config.yaml
arch: "unet"
dataset: "regions of photos with short descriptions (Visual Genome)"
train_examples: 203450
image_size: 32
translate: 0.06
activation: "silu"
attention: false
lr: 0.0047
eps: 1e-08
batch_size: 64
lr_schedule: "cosine"
weight_decay: 0.02
Rows from block 4, named by matrix and row number. Rows with one number belong to one channel. Each number is 500 + 40 x the weight over its row's rms, rounded and kept within 0 to 999. All counts start at 0. Numbers have three digits each. After the name is the row's rms in percent of the matrix's.
# convs0: first 3x3 conv (model.mid.1.convs.0.weight, 256x256x3x3), inputs 238-244, a 3x3 kernel for each
# convs1: second 3x3 conv (model.mid.1.convs.1.weight, 256x256x3x3, transposed), outputs 238-244, a 3x3 kernel for each
convs0.70 128:524500515501495491531506489511542518549550521490518516479493471547543515487547517474485491506481475494473489463500502516496491498531501450522475708732486421597501456493484493486498500490486
convs0.71 051:482478485522479484541526529518481478511490486541523506516494492498493479479463496534504492523487537525524524534513475569540493510485447455452466454463474471508484505497529515511562563547552
convs0.72 050:521472482508494501547505505512471472518481460528500484500498480477498457492450478521497479500491507544520519537518459572521475482487456450440477448437458448464494523505513540515552556523540
convs0.73 120:489489495492465478506500490539523513543534523508513519481488477548554501503542520506491499521491496533497504482496493499487486520527495577576442652650448605638458481471479482475489501487501
convs0.74 053:502466472503493485545522520517488471508487486560514510532486490492485476470457479529514493512485521538524528523516466553527473502475449473455492467459471480497506512499525518514552549547549
convs0.75 126:511498512488499504520490478506517515567541516494514526493477483564551519537577528509511515530493496529494505481477510524493487496515497443450468742689432394497471493501506509497504506506512
convs0.76 121:501496494502485489517507494526520509539543515512508514490492474547559509510545526502483500517502492522494492484504492507503491525526488597577445614632463635651461482484487490474498510493512
convs0.77 120:507494503500474477509501493547535518541547520511529519470474478537546507509545528506485502516485490518500504483501495493495490519528483579577446614665465615655461475483472488469476500483493
convs0.78 050:505489474515505480535517517503457475512496479538504497501474479491481470468455474513477492549506528522504502497498440515489467488489461445432475434449466437443491511483506536518548531524552
convs0.79 125:516506506511482480527509478511523521536541521487518517475478473542539518490541524481479488501484479501486492467512500505497490504531495491530457712737500468591486468498486497490505507494490
convs0.80 052:497472470493484481553533509544516485520508496554533513493479482519494473488477484540501515532508522550533531550532483589554472540501485456429491452463465476459506509498538516526560542521543
convs0.81 125:505497498506476486528505486525527529537541524520525512476493470545557499492545517482469480504488477509477490477504501502495481527530503593567441672652445603626443474494489482487498514492502
convs0.82 126:530510514503500508530488486510515513559534505485504517477478480549571520519566515513514510525486491531507499471487509509498489508499515450424458749694433400456464506515514518512510502504512
convs0.83 042:493477449493469502538552518511492489542506490527523487478473431484466432436424429505452445523522497474504499505478468508495485478448471444430455454438468435453462513508523549550528556556536
convs0.84 121:491493506490467465511484480531518511556538523494512525476478476552555505499543510513501505526505502523495513469498503500492492508521489533553460709688455502632460484487482483477491496492498
convs0.85 053:493479488509484474528525525514489499504493499535518509510483493496506492475473499534523503522499520547531529531510475585544473520492444463463490456466490483487503517511548505504566551546553
convs0.86 129:505511502513484503533512486516529516537543523497512507471483466543547500488552511486480492508474481496473499470498500500493495524519508544533443731719463524577446471491498494493503504493502
convs0.87 123:506490498497482467518494482529526511547548535488521527484474478548554515507537516491507502529498492513488504473503497503502478498533494449541479702712483423624515462488488497471496500489493
convs0.88 128:511503505505483495527517497524533531524538523519512516476485471549558499483539505490477481508483477515476489472509503495497494522532498608554424653622433634607421471487490471477499511488507
convs0.89 048:509485484507484494525529511500465463526482462526501489489476457484477439441446457512491464551516497500494504501494444518511458480477437441435460442459469440453468507505505533531535556535542
convs0.90 044:477454481498470473525504506517497501537484507525518516475463448471443451450443439499464446523493484496497479500481485532505490484446464442446465443457465449472483549525526557562565542561562
convs0.91 052:478473480500477479532528519508479486509493487548506499516504500509492469471467484544505491519504514540538528519505462572555477521476461462457492452460484488491497530506525516513553579540555
convs0.92 052:496470480500486472538529525512460483509496497534527496501489486487484476474465485539483489508497532532528533523498481582541479509495463462456483465457483483483504525496547520506565568541550
convs0.93 127:516514496510486507528513493523530528529544515515513503467483470545548491494539496496485500519480483514480501476499501499491493517534499595556433663643444629616428469481491473473497510481503
convs0.94 128:503506503506478490515510496525530531534543523519521517476486471547549500493542508491472484508477480510474496475506502504482497523534500604553424664630441622603418468483496472480503513484507
convs0.95 119:501485499491477463507498482530520510553543520497522513473474470543548500503538513516491502536504492510488506473502499506503486500516486521561469692701478488623472477489479489483494497496497
convs0.96 121:504503504505484492514509503535527502542545522516515516477485486542554506507549524505509507524492496522499509477505494500487490520525489590577451597626444644653463485480488489484497504493504
convs0.97 042:471475458489473486539540512526498514557498524525539503475480455476473450437452456489472464517508499484494473508480484506501484464443451439452459448465467449469494518490469535554523529551533
convs0.98 121:519497499513474474515512493528531519542552527489527525475483473542552506502535521495486498527500481509481499474503506509507491501513492511568464680702484492654488478485481487475483502493491
convs0.99 126:529495516504502502522492482505523513561539513492514521489469480560556524528570532511510512505499496526491500475488512529502491495509495440461479741715443398508488487490505506506506495502513
convs0.100 050:501470479511503490544506516531483488526501496541489501487474459473475456433449460527487502526513516540501502526499453540502460486478462446445471439444465449469494511489496537515542542509521
convs0.101 128:508505504512482484534510496516526515547551519494523512474484474543552508492553517479481479511478481493475485468495498500503490513524495523536457732726483495595468470489494504495504507494495
convs0.102 132:519493510497499498534502495510522512548557521497520531485490484559566512507555519492494499501488484509485487479490506506511495492527526443481455715723465408544487467486495494504494486497493
convs0.103 049:490488480521501485511522517499454466513475471519484488484461466466466455451435452510469468536520517511505483505487443524486472480472468432426454431439469432464491511498503533514542554531533
convs0.104 053:493482491512495487536541538515494490511494492543527504517495482498498489481475489529503518524496523542535516545519475577538483518503458455469493467461489490486500513505531508512546544537552
convs0.105 129:520510514494489494526501487520544523545548519483513511471471458555539511488545514484478490503472478504473489466504509513507497493531502447488454725735496414559481456488489491495491497488488
convs0.106 126:512502497500476477525518495518525521538547521507505505474482473541554503494547514490477480497477478510478484473506501500502486519526504558556438697696475548609441473495487491488493512492500
convs0.107 049:504474477513487490546523505519473457522478480523499502490493489478477447451449466512479466518507511517499506517502446524497472489483464433448456416431454440443481504483497537503545554520525
convs0.108 050:512462474523492482539529509518472490507482484543502498502496498512498466487473489533497515543518525561530529536529464586529454519495455460467492465466486471471500546513531544519548567534546
convs0.109 054:512496502521520506557542512531511495523507492544525516511497508490494503467478491537500517552524519550519525542527488589537490516506468456452493443454482457463498505484537519530551561523538
convs0.110 128:517515516518487506540513499520533522532551518492514511483478463550555505489552511489477482510479483507473494472504505494494495518531502548542449719702459535588449467492498484482500507489504
convs0.111 055:481481484509489493547539544505504500517492498528535514499486496502487506477465476553515529527513538545519532549519472582556482511501465472442499445454491483493523508498528505505547533524541
convs0.112 120:510489497509481474528501491533532523542548529486520515479475475542547504503540519491481493518495485524488498468497509503505487510528489520560459692693477493642480484502479497481489517485492
convs0.113 052:499494478516502500550535510504487480526493487535509498505497484498482467480461485532512479539525500540507529539522477543540475490487478442457483451453465435472485516485526550531530557538559
convs0.114 053:476480492486491485536532526499473477509473485539511498500486492484503486478473489528509513502484517529514525520526466574536474508474456454478496460466479486495502520516532513514555550531561
convs0.115 128:514504498506486483526514494518529512549556520493517506477483478539554510492554521476483479502482475497480488471496500500504491510523497495517453726742487486581467474489502503496507508504501
convs0.116 125:516495507490491499517495477506514513561536516480506527492471478563555519543566529515521520534496508528504515477479510525492486494517503441453459739685436396497463493495505510499510506499514
convs0.117 054:485467460501476470534536522499476475522489486542528484525470488493497466469447486526506486511478521543526522492498439524515439466447410488467495487488464490500500517490536526524547560552565
convs0.118 128:519493510507508512532499498509534521551546519474503514498470476530555526530558528496506488520484483516505485483487507525509487502513504428458470728684436415557534476506507524511497492506505
convs0.119 123:510482501492474478510496476524528516550543528488519519481471474561549514506541517512507514532505504515492513466505492509495476503534494462524478729712473424588490472482481493482499499496494
convs0.120 126:518507507511491480526513488517524522539543515487524513469486468535546505498547512487487489510481476505479493471508501507506484489531490486547445704731477441622478463501478495492499505493486
convs0.121 036:490460479505483468555520492491442452494462455501474460460456466453445466472458466495482489511497482496498495501490442537510479450472441442484488429430472455483498537517539532541534519565554
convs0.122 054:498472483515486493566528531517492507517504497543525508501488486502503475470475490547507525522514532561535528561541492563543474521503471464460491474473479470493524523503520508497563559523538
convs0.123 120:489486497495473482512499486534520512548540524505513515475480476549554501500545523511488502532501494529491513478501497492502487518527495573563440645646453612637452485478476482480492488496502
convs0.124 120:501496500499475463510498475531516507539538522499525514478474469545550494505543507514499503522501499513491503467501499502503494505511490514561470692702478484640474480483475491479499505491498
convs0.125 052:502497495500510488533531535519479474520497489551518506539487496507503489496461510531513513509481526523515521519504469565551492516496455441449491460466489467485496518499521516503542565541543
convs0.126 054:491483476516494511536539548512497490505497496543509510513481495492484482468451469537524513529516537550527523544527475568549476528495458455457504455479479481488504510500521505517549541553532
convs0.127 045:504492485510500491518525510501482487523492482528487476491478460502484444448443447525465468548528490515500504483488459526519485484459438436456459468450467429443452501485472526512515519519498
convs0.128 053:486483490504478469528536527507503486505493502520511501512474502497495489481456500528511502503486500536530533533508469576540466524495449474461496450457471484499527526510532519507562540552538
convs0.129 050:507467470505482482543531513530472489528491480538507513501482477494465452433458485534484494504490506534518515517509474568507480496481454435436457433438442446472481503486495509490556557504525
convs0.130 119:500497497497470469511496485535533514545539521504511516475473469544546493493539515513500507530504505517490508466499502497502485512526486553568465685693474540625452468474478481476489503494491
convs0.131 128:507502505506483495521512493519525531523541517528516508479487474537550499484544507474472473493480481510472494478506504492485499524537495615561433647616443641610431467483495474485508517484514
convs0.132 049:488467460514487491529514525526466492525504487550510491480466447480467451443442460545489491525510529541496506513499453539507461513475472424444458432443455467453488518490495509514537544511523
convs0.133 127:515494501495498504526486481517515514563540516493512533486479481560560522537565528518512513516488496525500499483474508526498486494520502448448467738698444393499483493498505519501509498499519
convs0.134 050:506491476518504485531513503516470483518493481514494485504475449491486453453462472517468490534521503517480528512500460518501477492481456435433466423442457428458491516482504516521544540517534
convs0.135 119:488492499495467475510496479530526503546541522499510515473472466545547501496540517509495497526497499515489507466496500502503489515527486553576468677695470534635461468483475483475489490500497
convs0.136 128:482494507492510483468502484553506498483476503582517496501504518496491521529526520511507500500513495497476509498509477485508516513515492610512423397420494684524329506493502490487489488482511
convs0.137 052:495496482511486479537536523511492494512504488550505505525501497514497488476467505542506501513481514543524533516496470568541468527495463465461483449436458491496506529502523521511559574546560
convs0.138 120:508497493500474467512501478535520512558548526500528528480479469545548503498547512514502500517503490522497504471501499496503491507518486540575458692688470528642466479459466472468486491481496
convs0.139 041:497466467504503488524520514523503483515508487536517485463477464439441427456453422464452451519460467491508484501494480535487492466434483444445458453449460438465469502525522579557568548541536
convs0.140 130:508514503517499504531518506517514525520541520521508518474480462540553493487551498476476477492477481504476494479506502493487498521536499631560430628587437666601417472476497479487513511483511
convs0.141 052:486484479496481466522533528519484485510498484545522488518496491498487473479467484516496501514495520526520533514519470578535480503502448458470486452463472478494511530501525512522559561548545
convs0.142 130:532502516505502514536508500503529521551554524486516530489479491562577522528574525488501497504480481514488486480489515508515500499514506446477453735721449404532494463491505503502496499503506
convs0.143 045:500494489520507526532508510521465474525507499524492499514473486484483453434455457520484483548536515534494505489498456520508467465464449448439467452448463426443464487471491537504523534493519
convs0.144 128:510510508505486495524521491522526526530534517515509510480485469550548497484545503484476473507477481507477493474501498498495499522539500596555442685671456606604433471497493486491509517483509
convs0.145 126:507497503501469492524509496519523529530544527526522516467487473543553501491545506485479481511485478508480495473504492497496494525534502605555430664631439627604423476490493481480498511486502
convs0.146 128:504512508510487496519515496517531517531541516505515501475483460542547502498546508490476481504474479517475494476507498498498488515530498587561442693686461582607450471499485481491508518490509
convs0.147 119:484482501498465483511498484531522509551540521505508514483474477539547496505540517518499504542495503524500513477497489502495491513530492575575453634661454598630442479484478496479491494495506
convs0.148 120:491492501491470476508500483533529513552537523510517511472479474550553504502544523510485498522503496528493509480498493500491498520530492587566438637638454610639443477479481481479495494488496
convs0.149 052:483467491509482475546542522506477480504488485547519497520497497483486469467465479523508502508486522543521527521517465566528462503479446490462483454465454497501494506505524510500547583540561
convs0.150 130:510512509507485502534522494522523512533551522504509505475477471544552513485549519481476480502481479498474490472501496493499491519532506555546442716724481529582446480488491499484509515497506
convs0.151 118:489481496502473477515494485539528512551534519506511509477471477536552505503545510506498502530502494530498515475504494494487489519527493571576457640650458605635435488488481494480488495488503
convs0.152 052:500479482512482475537529516504447489526489487540519503519494466497473471490446489513510494522496517525508524514517477556548491523510451455469487458448485465497491525510531518520545577535552
convs0.153 130:515501505505493486527511485514529520553553518492514511473487483546552511496552520478476475507477469499473482476497499502500494504529501501519457733741475472580472471491494508505499504494496
convs0.154 045:491472488506497519536533500512469488527491493530490475482456458479473465440432438513478475534509521496509485510481463522508484473462452426452471428456465428450476496482474519533543535531514
convs0.155 126:509500508490488492518489482514510512562534511476516521478461483561545517506546511517517521519498507535495522475496499516502506488510516428471474753707450407537494475494492500481502492490509
convs0.156 126:521500506493490503519486485520514513563533513483497528482486474554565518524556511517525511531495493526504501474482501514498493500507517440439469757683440397482469495504512516507513499498517
convs0.157 133:494490499508501485492513484532477483478477492566502481509499488499490496545522468506519502491537518493507531506513481455526521529504482593538404411462498696511328508490502491476481502478519
convs0.158 047:490488470509486492538512482532482477528494483528497503478467460485476455434457448511472479535503501503502478502475467521500458483463462432418478438439445426462492492485514531521535551537509
convs0.159 054:473480478504481475520523516508480489502506497524519496526485495499495481472467500522528506512489523540513537533506466563536479520494456468450488461470464483491495511505531501523564556540557
convs0.160 128:522486508500477479523494475524535523569557527492517514475477474557548517502541512500501507523498502518484509469505493505501493497522495453489463742717478435546480468461478499480497495490491
convs0.161 052:487481484513489473549548533517480479523497495550520504523498491506477476483472500534487495520493529554523523545516472572565482509492454467448478471442483473493487518502528523507555568539553
convs0.162 053:521488484522529493574533532521489488531489481552510518494496501501495468476480486528502500538508508553514516538536483568537495483494463450464473465458465436465499509494534519511538550524548
convs0.163 049:501475465522497478535528515505469457507478494513497494493475448475464456447444451508478484534520526499499487488475443528494482500482453449452456439438468438456470483481527535530533531529534
convs0.164 121:504494499506478485504500494539521511547551531521516518480487483542558510509546527485491500515489495517494504482505495492491495522523492592579448603639447624655456471471473472465490502494493
convs0.165 125:502507491507486483532511492522517510535547513506504510474480465541549511496546523488484480494480476502475492477504496493497490522529499552548443696715479525581448473491479494491500508493489
convs0.166 129:534520517499499512526489487515525513553533502490493515484478482545563513520558513491502499507475492518502484471483503513500493512503516434420449746679430408450467503510510509507501501505505
convs0.167 054:516500472506519505552537514530492474520505492541514512520502502492488478473488497547516501545533530541507527548527483569557493484491472458455486474447475452462483514485529529515571554541526
convs1.70 129:503468490456439438500470487515452482442415399514462478500465485460443440501472486508458481445421410504462476477549518558581614472530516503529514543561556509533520510457483445422410507463479
convs1.71 026:472468469482478480476472472478475479496493492483480482484486484503503502483485486484474481483480484481472480513515515484478483513514512580583581581577579582583583457451450462462459459452454
convs1.72 028:472463465483476479475470471473465472490485489481479477483488481504499500483487482479465475479474474481469475516516521490486489518516518581588582580579580581584578454444451462459458459453455
convs1.73 128:478465464465452449476466461470448438456435421471457438473460458464452448475467460473456449459440431472460446536557573545566588529542569519531530534547547525534536472454448460441432472460446
convs1.74 027:469465468486480481473469467480473477495497498483477478482481481505506503481485481479472478487482483478471476518519516475471474518519516582583580580578580584582581456449451468470465459452453
convs1.75 131:510480500450441431510483498529473502431417389530483501507477495454444433511484497518476497439425405517481495466529495579588630458511490496519506544556559500521511520474499436424401520481497
convs1.76 128:474462460469454454473463458465444433462439428467451433470459456469456453473464458469452445465444438468456443541561579535561578533547573522534533531544542527536538468451443467445439469457442
convs1.77 127:475461460469452454473463459466444434464438428468452435471458457469455454475464459471453446465442437469455444540562580535564579531548574521534532530546543526537538469451444467443438470456443
convs1.78 029:465462464472471471474471472472469470476478477479478479493494493497497496488489489464458464467462464477471474519517520506501506517514511580585582577579579578583577450444446454456452457452455
convs1.79 124:497471483456439439492472478504458471442415401499466464493468478459442439492473477499463473447422413492466465494543533557585612491527534507525518542561555514530526500461473447422412494465466
convs1.80 026:465462463478476478473468470473469468486486486480472479478479472501505498481484480481469474477473477478470476523524526490487491521519521577577581575572575576581575460452453462462458460452456
convs1.81 129:475468464461454448474470460467454438450438418467462437474467460465458449476472462470460448451441426467462444536546571546557588530531566521528530538546548527531537470460446455444429468465445
convs1.82 143:513493504449440431515496505535494513428416390539504514512489501453444434517497506523492505436425405524497505460506483584591631448486475492511502544557559495513505525492507433423402527500508
convs1.83 020:478466478483478479480471478471458476482476483480471481513500507506501505503497503458445454456448454462453465511526515501504502514520514570573561562566559564571561444436443453447454454449455
convs1.84 124:489466475457447440484468470489451457445427406485459451484462470458448440483469467490457463450433419483461455511554550557575606510537552511530522540552553519532530489456463450434420484462456
convs1.85 027:469463470482482480474472469479470476496496496483477476484480482501499499482484481485474478488479484480473477516523515480476483517519514579584581579578579583583582455446447466465464457451451
convs1.86 129:486478475455446440480478468485470457440426403479475449486475471458448439483478468484473461444432414477473454517529550559571605515516551514521524544553556523526532484471461443431413477474454
convs1.87 124:503461489458442439502464486516443479446423400516453477498457481459443438500465483508451480451428415505456477481568526560584617475550524502533514539555554508536520510447480449428413509455478
convs1.88 132:469473459462459450468474457457463432450446422458468433469472457466463452472476459462467442452448429460468440548536577545548582540523572525525533536541546531527539462468442455451433461471441
convs1.89 027:470461468473469472475466475476467476480475476482478481500497497499498497494490491471458466472464465478469475510516513503504505511516507581586580579578579580581578449443449457450450455451454
convs1.90 021:474464470478479477475468473475462476483480485481472476512510509519523518506503504451439456454455454461450456517523520494492497514522517570579568565572571570577569446434444453452457453447452
convs1.91 027:473463468482480479475470472480474479494498493480478478484483480503504499484486482482476478487480484480473477517522515481479482516519515579582580580578580582584581453449446464464464455452451
convs1.92 027:471464468479477479475470470480474476493491490482479480482479480500502498481484480479472473480475480475470474518520516486481483520520514581583580580579581580583582454448448464464462458451453
convs1.93 131:471472460462455449469473458460460434450440420461468434470470457465459450473475460465466445452444429463468441545540577547555584539525572523525532537544546529528538464466444456447432464470443
convs1.94 131:470473460461457449469475458458462433450442421460469434469471458465460451472476459464467442452445428461467441545535576545552583538523571525524533536543546530528539462468442456448432462470441
convs1.95 121:492464478460445441488466473496448462449424406492457455488460471459446439487466469494455467452430420489460460507562548557582609503546549509531521539554553516535528494453465451429417489458460
convs1.96 129:472463459470458456471465458460446431464444431463454431468461454470460455470466457465454442464447439464457440547560583535555575538545578523532534530541541528535538464453441467450440465458440
convs1.97 020:471461467479474476473466470470462475485480486483473481509502506514510513503500502456446453458455457466454463506517512494496491510515508570579570569571569570577566444429439450449451460444454
convs1.98 123:493458479460445443489460473497439461450425409493448455488455472462447443487462470493447466454431421487451460502568546550576603500551549509535521538552551516538528495447466456433423490453460
convs1.99 131:510479499452439433511483498529472502433415390531482500508476496456442435512484498519475498440423405518480494465531495574591629457513491495520506542558558499521511521473500438422404521481498
convs1.100 029:466461462474476473472469468468462466480476480474475474488493488499497493483487481466458463472462469477468474520521525499502500520518519579577580573574575576575574451448447461460462463457460
convs1.101 128:491473479455444439486474473493462461441423402487470454490470475458447439486475471491467466444428413483468458505538543559576609504523544510524521544555556520529530491465466445429413484470459
convs1.102 131:508476497452439434507479496524466495436414391524475493505474491457443436508479493513469491439420405512472488467534501567583623460516498499522508544560558503525514517469493440421405516474492
convs1.103 028:468465468474471477476471474470465468476476476478477476496498496501498498488493492464455462465460465476468471513513518504502502513514513577579575578575575574578573450446446455453454459455459
convs1.104 028:472466466479478478475471471479474475491491491482479479482480481499504498484489482484476478482479482479471476518520516486482487516517512583584583578578582582584580455451448464462457456453454
convs1.105 127:502475490454437435500475487515465484439414395513471479502472487458442436503478487506468481443421408503470477480538516564587620474521514502523513543561558508528519509467484443420408507472480
convs1.106 127:483471470459446444478472465478458449447426410474466443482469468463452445482475466479463455447431419473464448522542559550570597519526559515526525539552551523529533479463455452434423475468450
convs1.107 028:469463467475470473474472471470467469478477481481479478494497497498501497490492491466459466468464464477470474515514517501500501513512514579585581576580578577579576450445444455452454457457454
convs1.108 026:471467465479478475475472471474473472489489489480479479485486484507507504485490486479471477479474475481473475515515517488480486514510515582581580579578579580581580451450448460460458459453455
convs1.109 029:468464464476478474471470471471468467484485481478478477476480473496496489478482475477470472474472472478471472525526525503494501524523521578580579576573577579580576457451451461464458461457458
convs1.110 127:486474473457448442480474468482464454441430406478470448484470468458449440481474466483468460445434416476469453519536554558567604518522555514524525543551555523528533482467459445435417477471453
convs1.111 030:470465465478479476474470470476470475487487488478477476476477476494495490479480476479471472479476476478472474521523522493486493523523517579582581578577577579582579454449451465463460457452456
convs1.112 122:491462477458445442487464473493443459446425407490453454486459471460448442485466469490450465451431419485454458507563549554576604504546550510533521539552552517536529492450466453434421488457458
convs1.113 027:471464467476475476476472474477471474484485484483480481481484481498503495482486482481471476474473475480471477520518523498492494516516513579585580577579579581582577454449451458462457460451455
convs1.114 027:471465469481479478474472472480476480494496492484482484482479478499503494482484480483472478480477478478473478520517516489479484516519514581586579582578580583582581457453450466464461457454456
convs1.115 127:494476482454441437489478476499467467439418399493474460492474477458445438490478475495471470443424411488472463499533536561581612498516538508523519544558558517527527495470471443425411490474464
convs1.116 129:508481498448441430508483497526474499429418388528483500504477492451444432508484495516476495437426405515481494471528499581588631461511493497519507545556560501521512517475496435425401518482495
convs1.117 025:468463469484485483473469471488477481506505501488485485482480483504507503487489484487472480489487487482474478514523515468464471510513513588591584578581587584587585455449451470471466457453455
convs1.118 146:516473505453444436518478507541461513435422395547474516513470500457446437517477504526465506442428409530473507449543482572580623439523474491524501542556557493526503530465507440428408533474509
convs1.119 123:501469488454442435499471485512454479439420395511464475497463480455442434498471482506461481445427411503465476486552525568585621479535522502527514542556557509531521506458479443427408506464477
convs1.120 126:496464482457440439493466478504448468445419402500457463496464480462446442497470480498455470446423413492458464490553533552578607486536533506530517540557553512534523502455473450427416497460468
convs1.121 017:456453451462459463462458465478474475493487492489479483512513511522518524519518522473465470482470482474466469525534525502505498519525520577586576577583575577582580455452449469466465454449453
convs1.122 029:470463463479477475470470469474469470486484484477474476472474468495494492476481473481469476475476472476468471525525526493490493523520520578579577576577575578580579459454454464464460461455456
convs1.123 127:476465462465452450475467461468450437456436422470458437471461458465453448474467459472457448459441432471461445539556576543565586531541571520530531534547546525534537471456447461442433470460444
convs1.124 123:493463478460445443490465474497445461449424406495455457489457472460444440490464471494452467454431421491458461506566549555581607500548549508533522538554553515536528494450465452430418491457461
convs1.125 027:472466471481477478478473476480477480490491491483480485482480485500505502482487483484475479482481480482476478518515516487484485515517510580584580580577581580583578455450450459465459455452453
convs1.126 029:467462465479476476472468471473470470485489486476476475474477473493496490480482476479471472481471478477470475521523520493488490520521519578580578574574575578577577463454454466465465459455456
convs1.127 024:469462465471468471473469469472464470472467473478471477498495495497494494497493494459451460453450457469460465515514511506507502510510506569570569570571567569573566449446449452449453458451456
convs1.128 027:472464469483480478476473472481472476500493498483481480486482479502503502484483480489472479489484487482473476517521517480481478517520516582586582578579579584584584456447449471467466459450454
convs1.129 028:464464465479480481472472470469462467484483484477476474490490487501502499483490484467457463473469470475466470519518522497490494523518523580584582574575575581581577447440442459459458460453454
convs1.130 123:487465472462448444483466468486449452453428411483457446482459466461447442481466464486456460456434424481460453519560560552576602516544561512531525536552551520535533484453457455433422481458452
convs1.131 133:470473458464460452468473457456461431452445425458467432467470456466462453470474457462466442456449432461467440549539579544549580542526574526526535536543546532530540461466441457451435461470440
convs1.132 028:465459463478475478471468471464461465480480480476473474491494491498501499487490486463455462471465469474470473523521523501496497520518521577576575572568572574576571448444446460459459458456458
convs1.133 133:511482501449440431511486500530476504430417389532485503508477496453443433511486498519477499438424405519482497465526493581589631456509487495518505543556559499520510521477501435423401521484499
convs1.134 029:469464466474470473473471473471465468476474476480477480493494493498499497487489492468459465467462465475471477518517520510505508518514515580581580580579576579580577446444445454451453455454456
convs1.135 123:487464472463448446483466468486447452452428412483456447483459466462447442482465465487455460456434424481459454519561561551576601516546561512531525536551550520535532485451457455433423481457452
convs1.136 161:451497447535529533461500458426503424571559570442509440451494448530526528459497456439502438553545553452505451600493599420442420582490582533509536477476477527505530433502432556545555448506446
convs1.137 027:470466467484478481475471471478471478495494494481475481481478481499502499482485483482470476482480481478472475521524519486478482521520518583587583580582581582587582456449451466467462459453455
convs1.138 124:489462475459446443484464469489445455450427410485454449484458469461448443483466468489452462454433422482456454512562553551575601510546555512533523538552551520536531489452462455435424483457455
convs1.139 018:473463467480476473478471472472463472483480480483477479527519518529526528510512511460440455463455456463452459517530522498494497517521519562566565561564567564566561451439450461458461462454457
convs1.140 136:467475456465463455465475455452464427455451428454470429465472452467466454468476456458469439457454436457470438557535584542542575549523577528524537536538544534528542456468438459457439457472438
convs1.141 027:471465468479478478474471472480475477494492493481480481484483482503504501487487482482469476484479478478469478516520515488481483520521512584586583583581585584582583455451450464464461457453454
convs1.142 133:508479498451441434508482497524469496433417390525478495505475492455443435508481495515472492438423404513476491468531499572584626460515495499522509545559560503524514516472494437424404517478494
convs1.143 024:466458461470466468474467468471464465475468476478469477498492493494492492494489491464453458462453460473462468511518515505509506515517510571574571569573571573579569450444446456453452457454455
convs1.144 131:475474464460454448472474460465464439448437417465470438472472459463457447474475462470469448451441425466470445539536570551559590533522566522524531539547549528529538467467446450441425465470444
convs1.145 130:471472460462458449470473458460461434450443420461467434471470458465461451473475460464466443451446428462466441543538575546552584536525570524525532537542547529528538463466443455449431463469442
convs1.146 132:479472467461450446476472463473459444448431414471466441477468462462452446476473463474465452450436423471466448531541565550564593526526562518527529540551552525531536473462451451436423471467447
convs1.147 126:477465463466452451476467461470449438457435421472458438472460457465452448476467460474457448460439431473461447538558576545567588530542571520531531533547546525533536470454446460440431471460445
convs1.148 127:476465462466453451474467460467449436458437423468457436471461457465454449473467459472457447461441433469461445540556578542564585533541572520531532533546546526534537469455445461443434469460444
convs1.149 026:469464468485479481472469471480474477498498496482478479485483479506504501485485481482471477488480481479470476518521518479471476516517517584587586580584580587585585455447447469470465458451450
convs1.150 131:485476474457446442479476467483467454443424406477473448483473469459447440481476467483471459445429416475471452518531552555573602516517553514523524543555555524528533482470459447431417476473452
convs1.151 125:477464464466452451476466461470448439458435422473457438472459458465452449476466459474455450461440432473460447538560576543567588530545571519531531534547546525534536471452446460440431471459445
convs1.152 028:467465467479477477473472471475470475485488490481476478478477477495498491480481478479473475476475478476469474519522519493485490519517515579578575576577576581582580455450450462460460458451454
convs1.153 130:496475483453442437490476477501465470438419398495473462494472478457445437491476476496469472441425409488470464495534531561579612494518533508524519546557558516528527497468473442425409491471465
convs1.154 024:469462465472471472474469473470461466470470472476473474498497496496496497494491490460449458458450453466460463512516515508507505513516512567570568570570562568572567450444446452449450457448453
convs1.155 125:506477495449441432504479493521468493431417389522477492502472488452443432504480490513471491439425406510476487477537507578588630469519503499521510543556559504524515513469491437425403513476489
convs1.156 140:513485503449442431515489504534480510429419389539490512511480499452444434515488504523480503437427405524487503460521486584587632448503478492517502544556559496518505525481505435427402528489507
convs1.157 181:448509450528518528457508459417528426557542562432527440449509451525518526456509458431519438541529546444519450610460594434461429593464579537502537484485481532500532426523434544529548439522446
convs1.158 025:467460469473471476474466474478468475483479483486480484498499495500498500491490491474461469474466470481476478517519519503503502515516514588590587583586583584587582454449452461457460462459464
convs1.159 028:471464469479476480475473473481473478490492490484477480487480481499500498485484485483473480483479480478472477515519516487480484517518514581587583583581583585585583456448450465466462458453454
convs1.160 126:501475489451440433500477485512465482435417393512472479497471483454442434500478485505469482441424407503472478485538519570586622477521516503522513544557560509527519507468483439424407507474481
convs1.161 028:470465469481481480474470474480472478490494490480481480484480481501502499480483482479471477478474478479469476517520516489479485515519514582585582582580583584583582456453454461464460456453458
convs1.162 028:473464467480478474477474474477470471486486486482481479480483477500503496485486481480474474478475473480474475518519520494487492514513514579582580577576575576580576456454450463463459459456458
convs1.163 028:466464468472470474474468474469464470476470475476474477493495494494495495488489489464458465462457457473466472516516516508508511516517516578581577576575574576578573450444449452453453456454457
convs1.164 128:473462460469455455472463458464444433463441429467452433470459456470457455472464458469452444465445438468455442543562581535558577534547576523533533530543542527536538467451443467447441468456442
convs1.165 124:485473472457443441480474466483463453445423407477469446485472471462449444483477468481466457447428416475467450519538555553576603517523556513522523540553552521527532483466459451432420477470452
convs1.166 149:513495505446441430515497507534497514424418390539505517511491501451447435515497505522493505432426404523496505458499478585584627447482470493509500546554559495512503524495509431427403527500510
convs1.167 028:467463466480477475476473470477471471489485486484481480480480476497500495481486479479471476479472475480474476522522524496489495518516515582583582579579579581580580457453450462460458460453456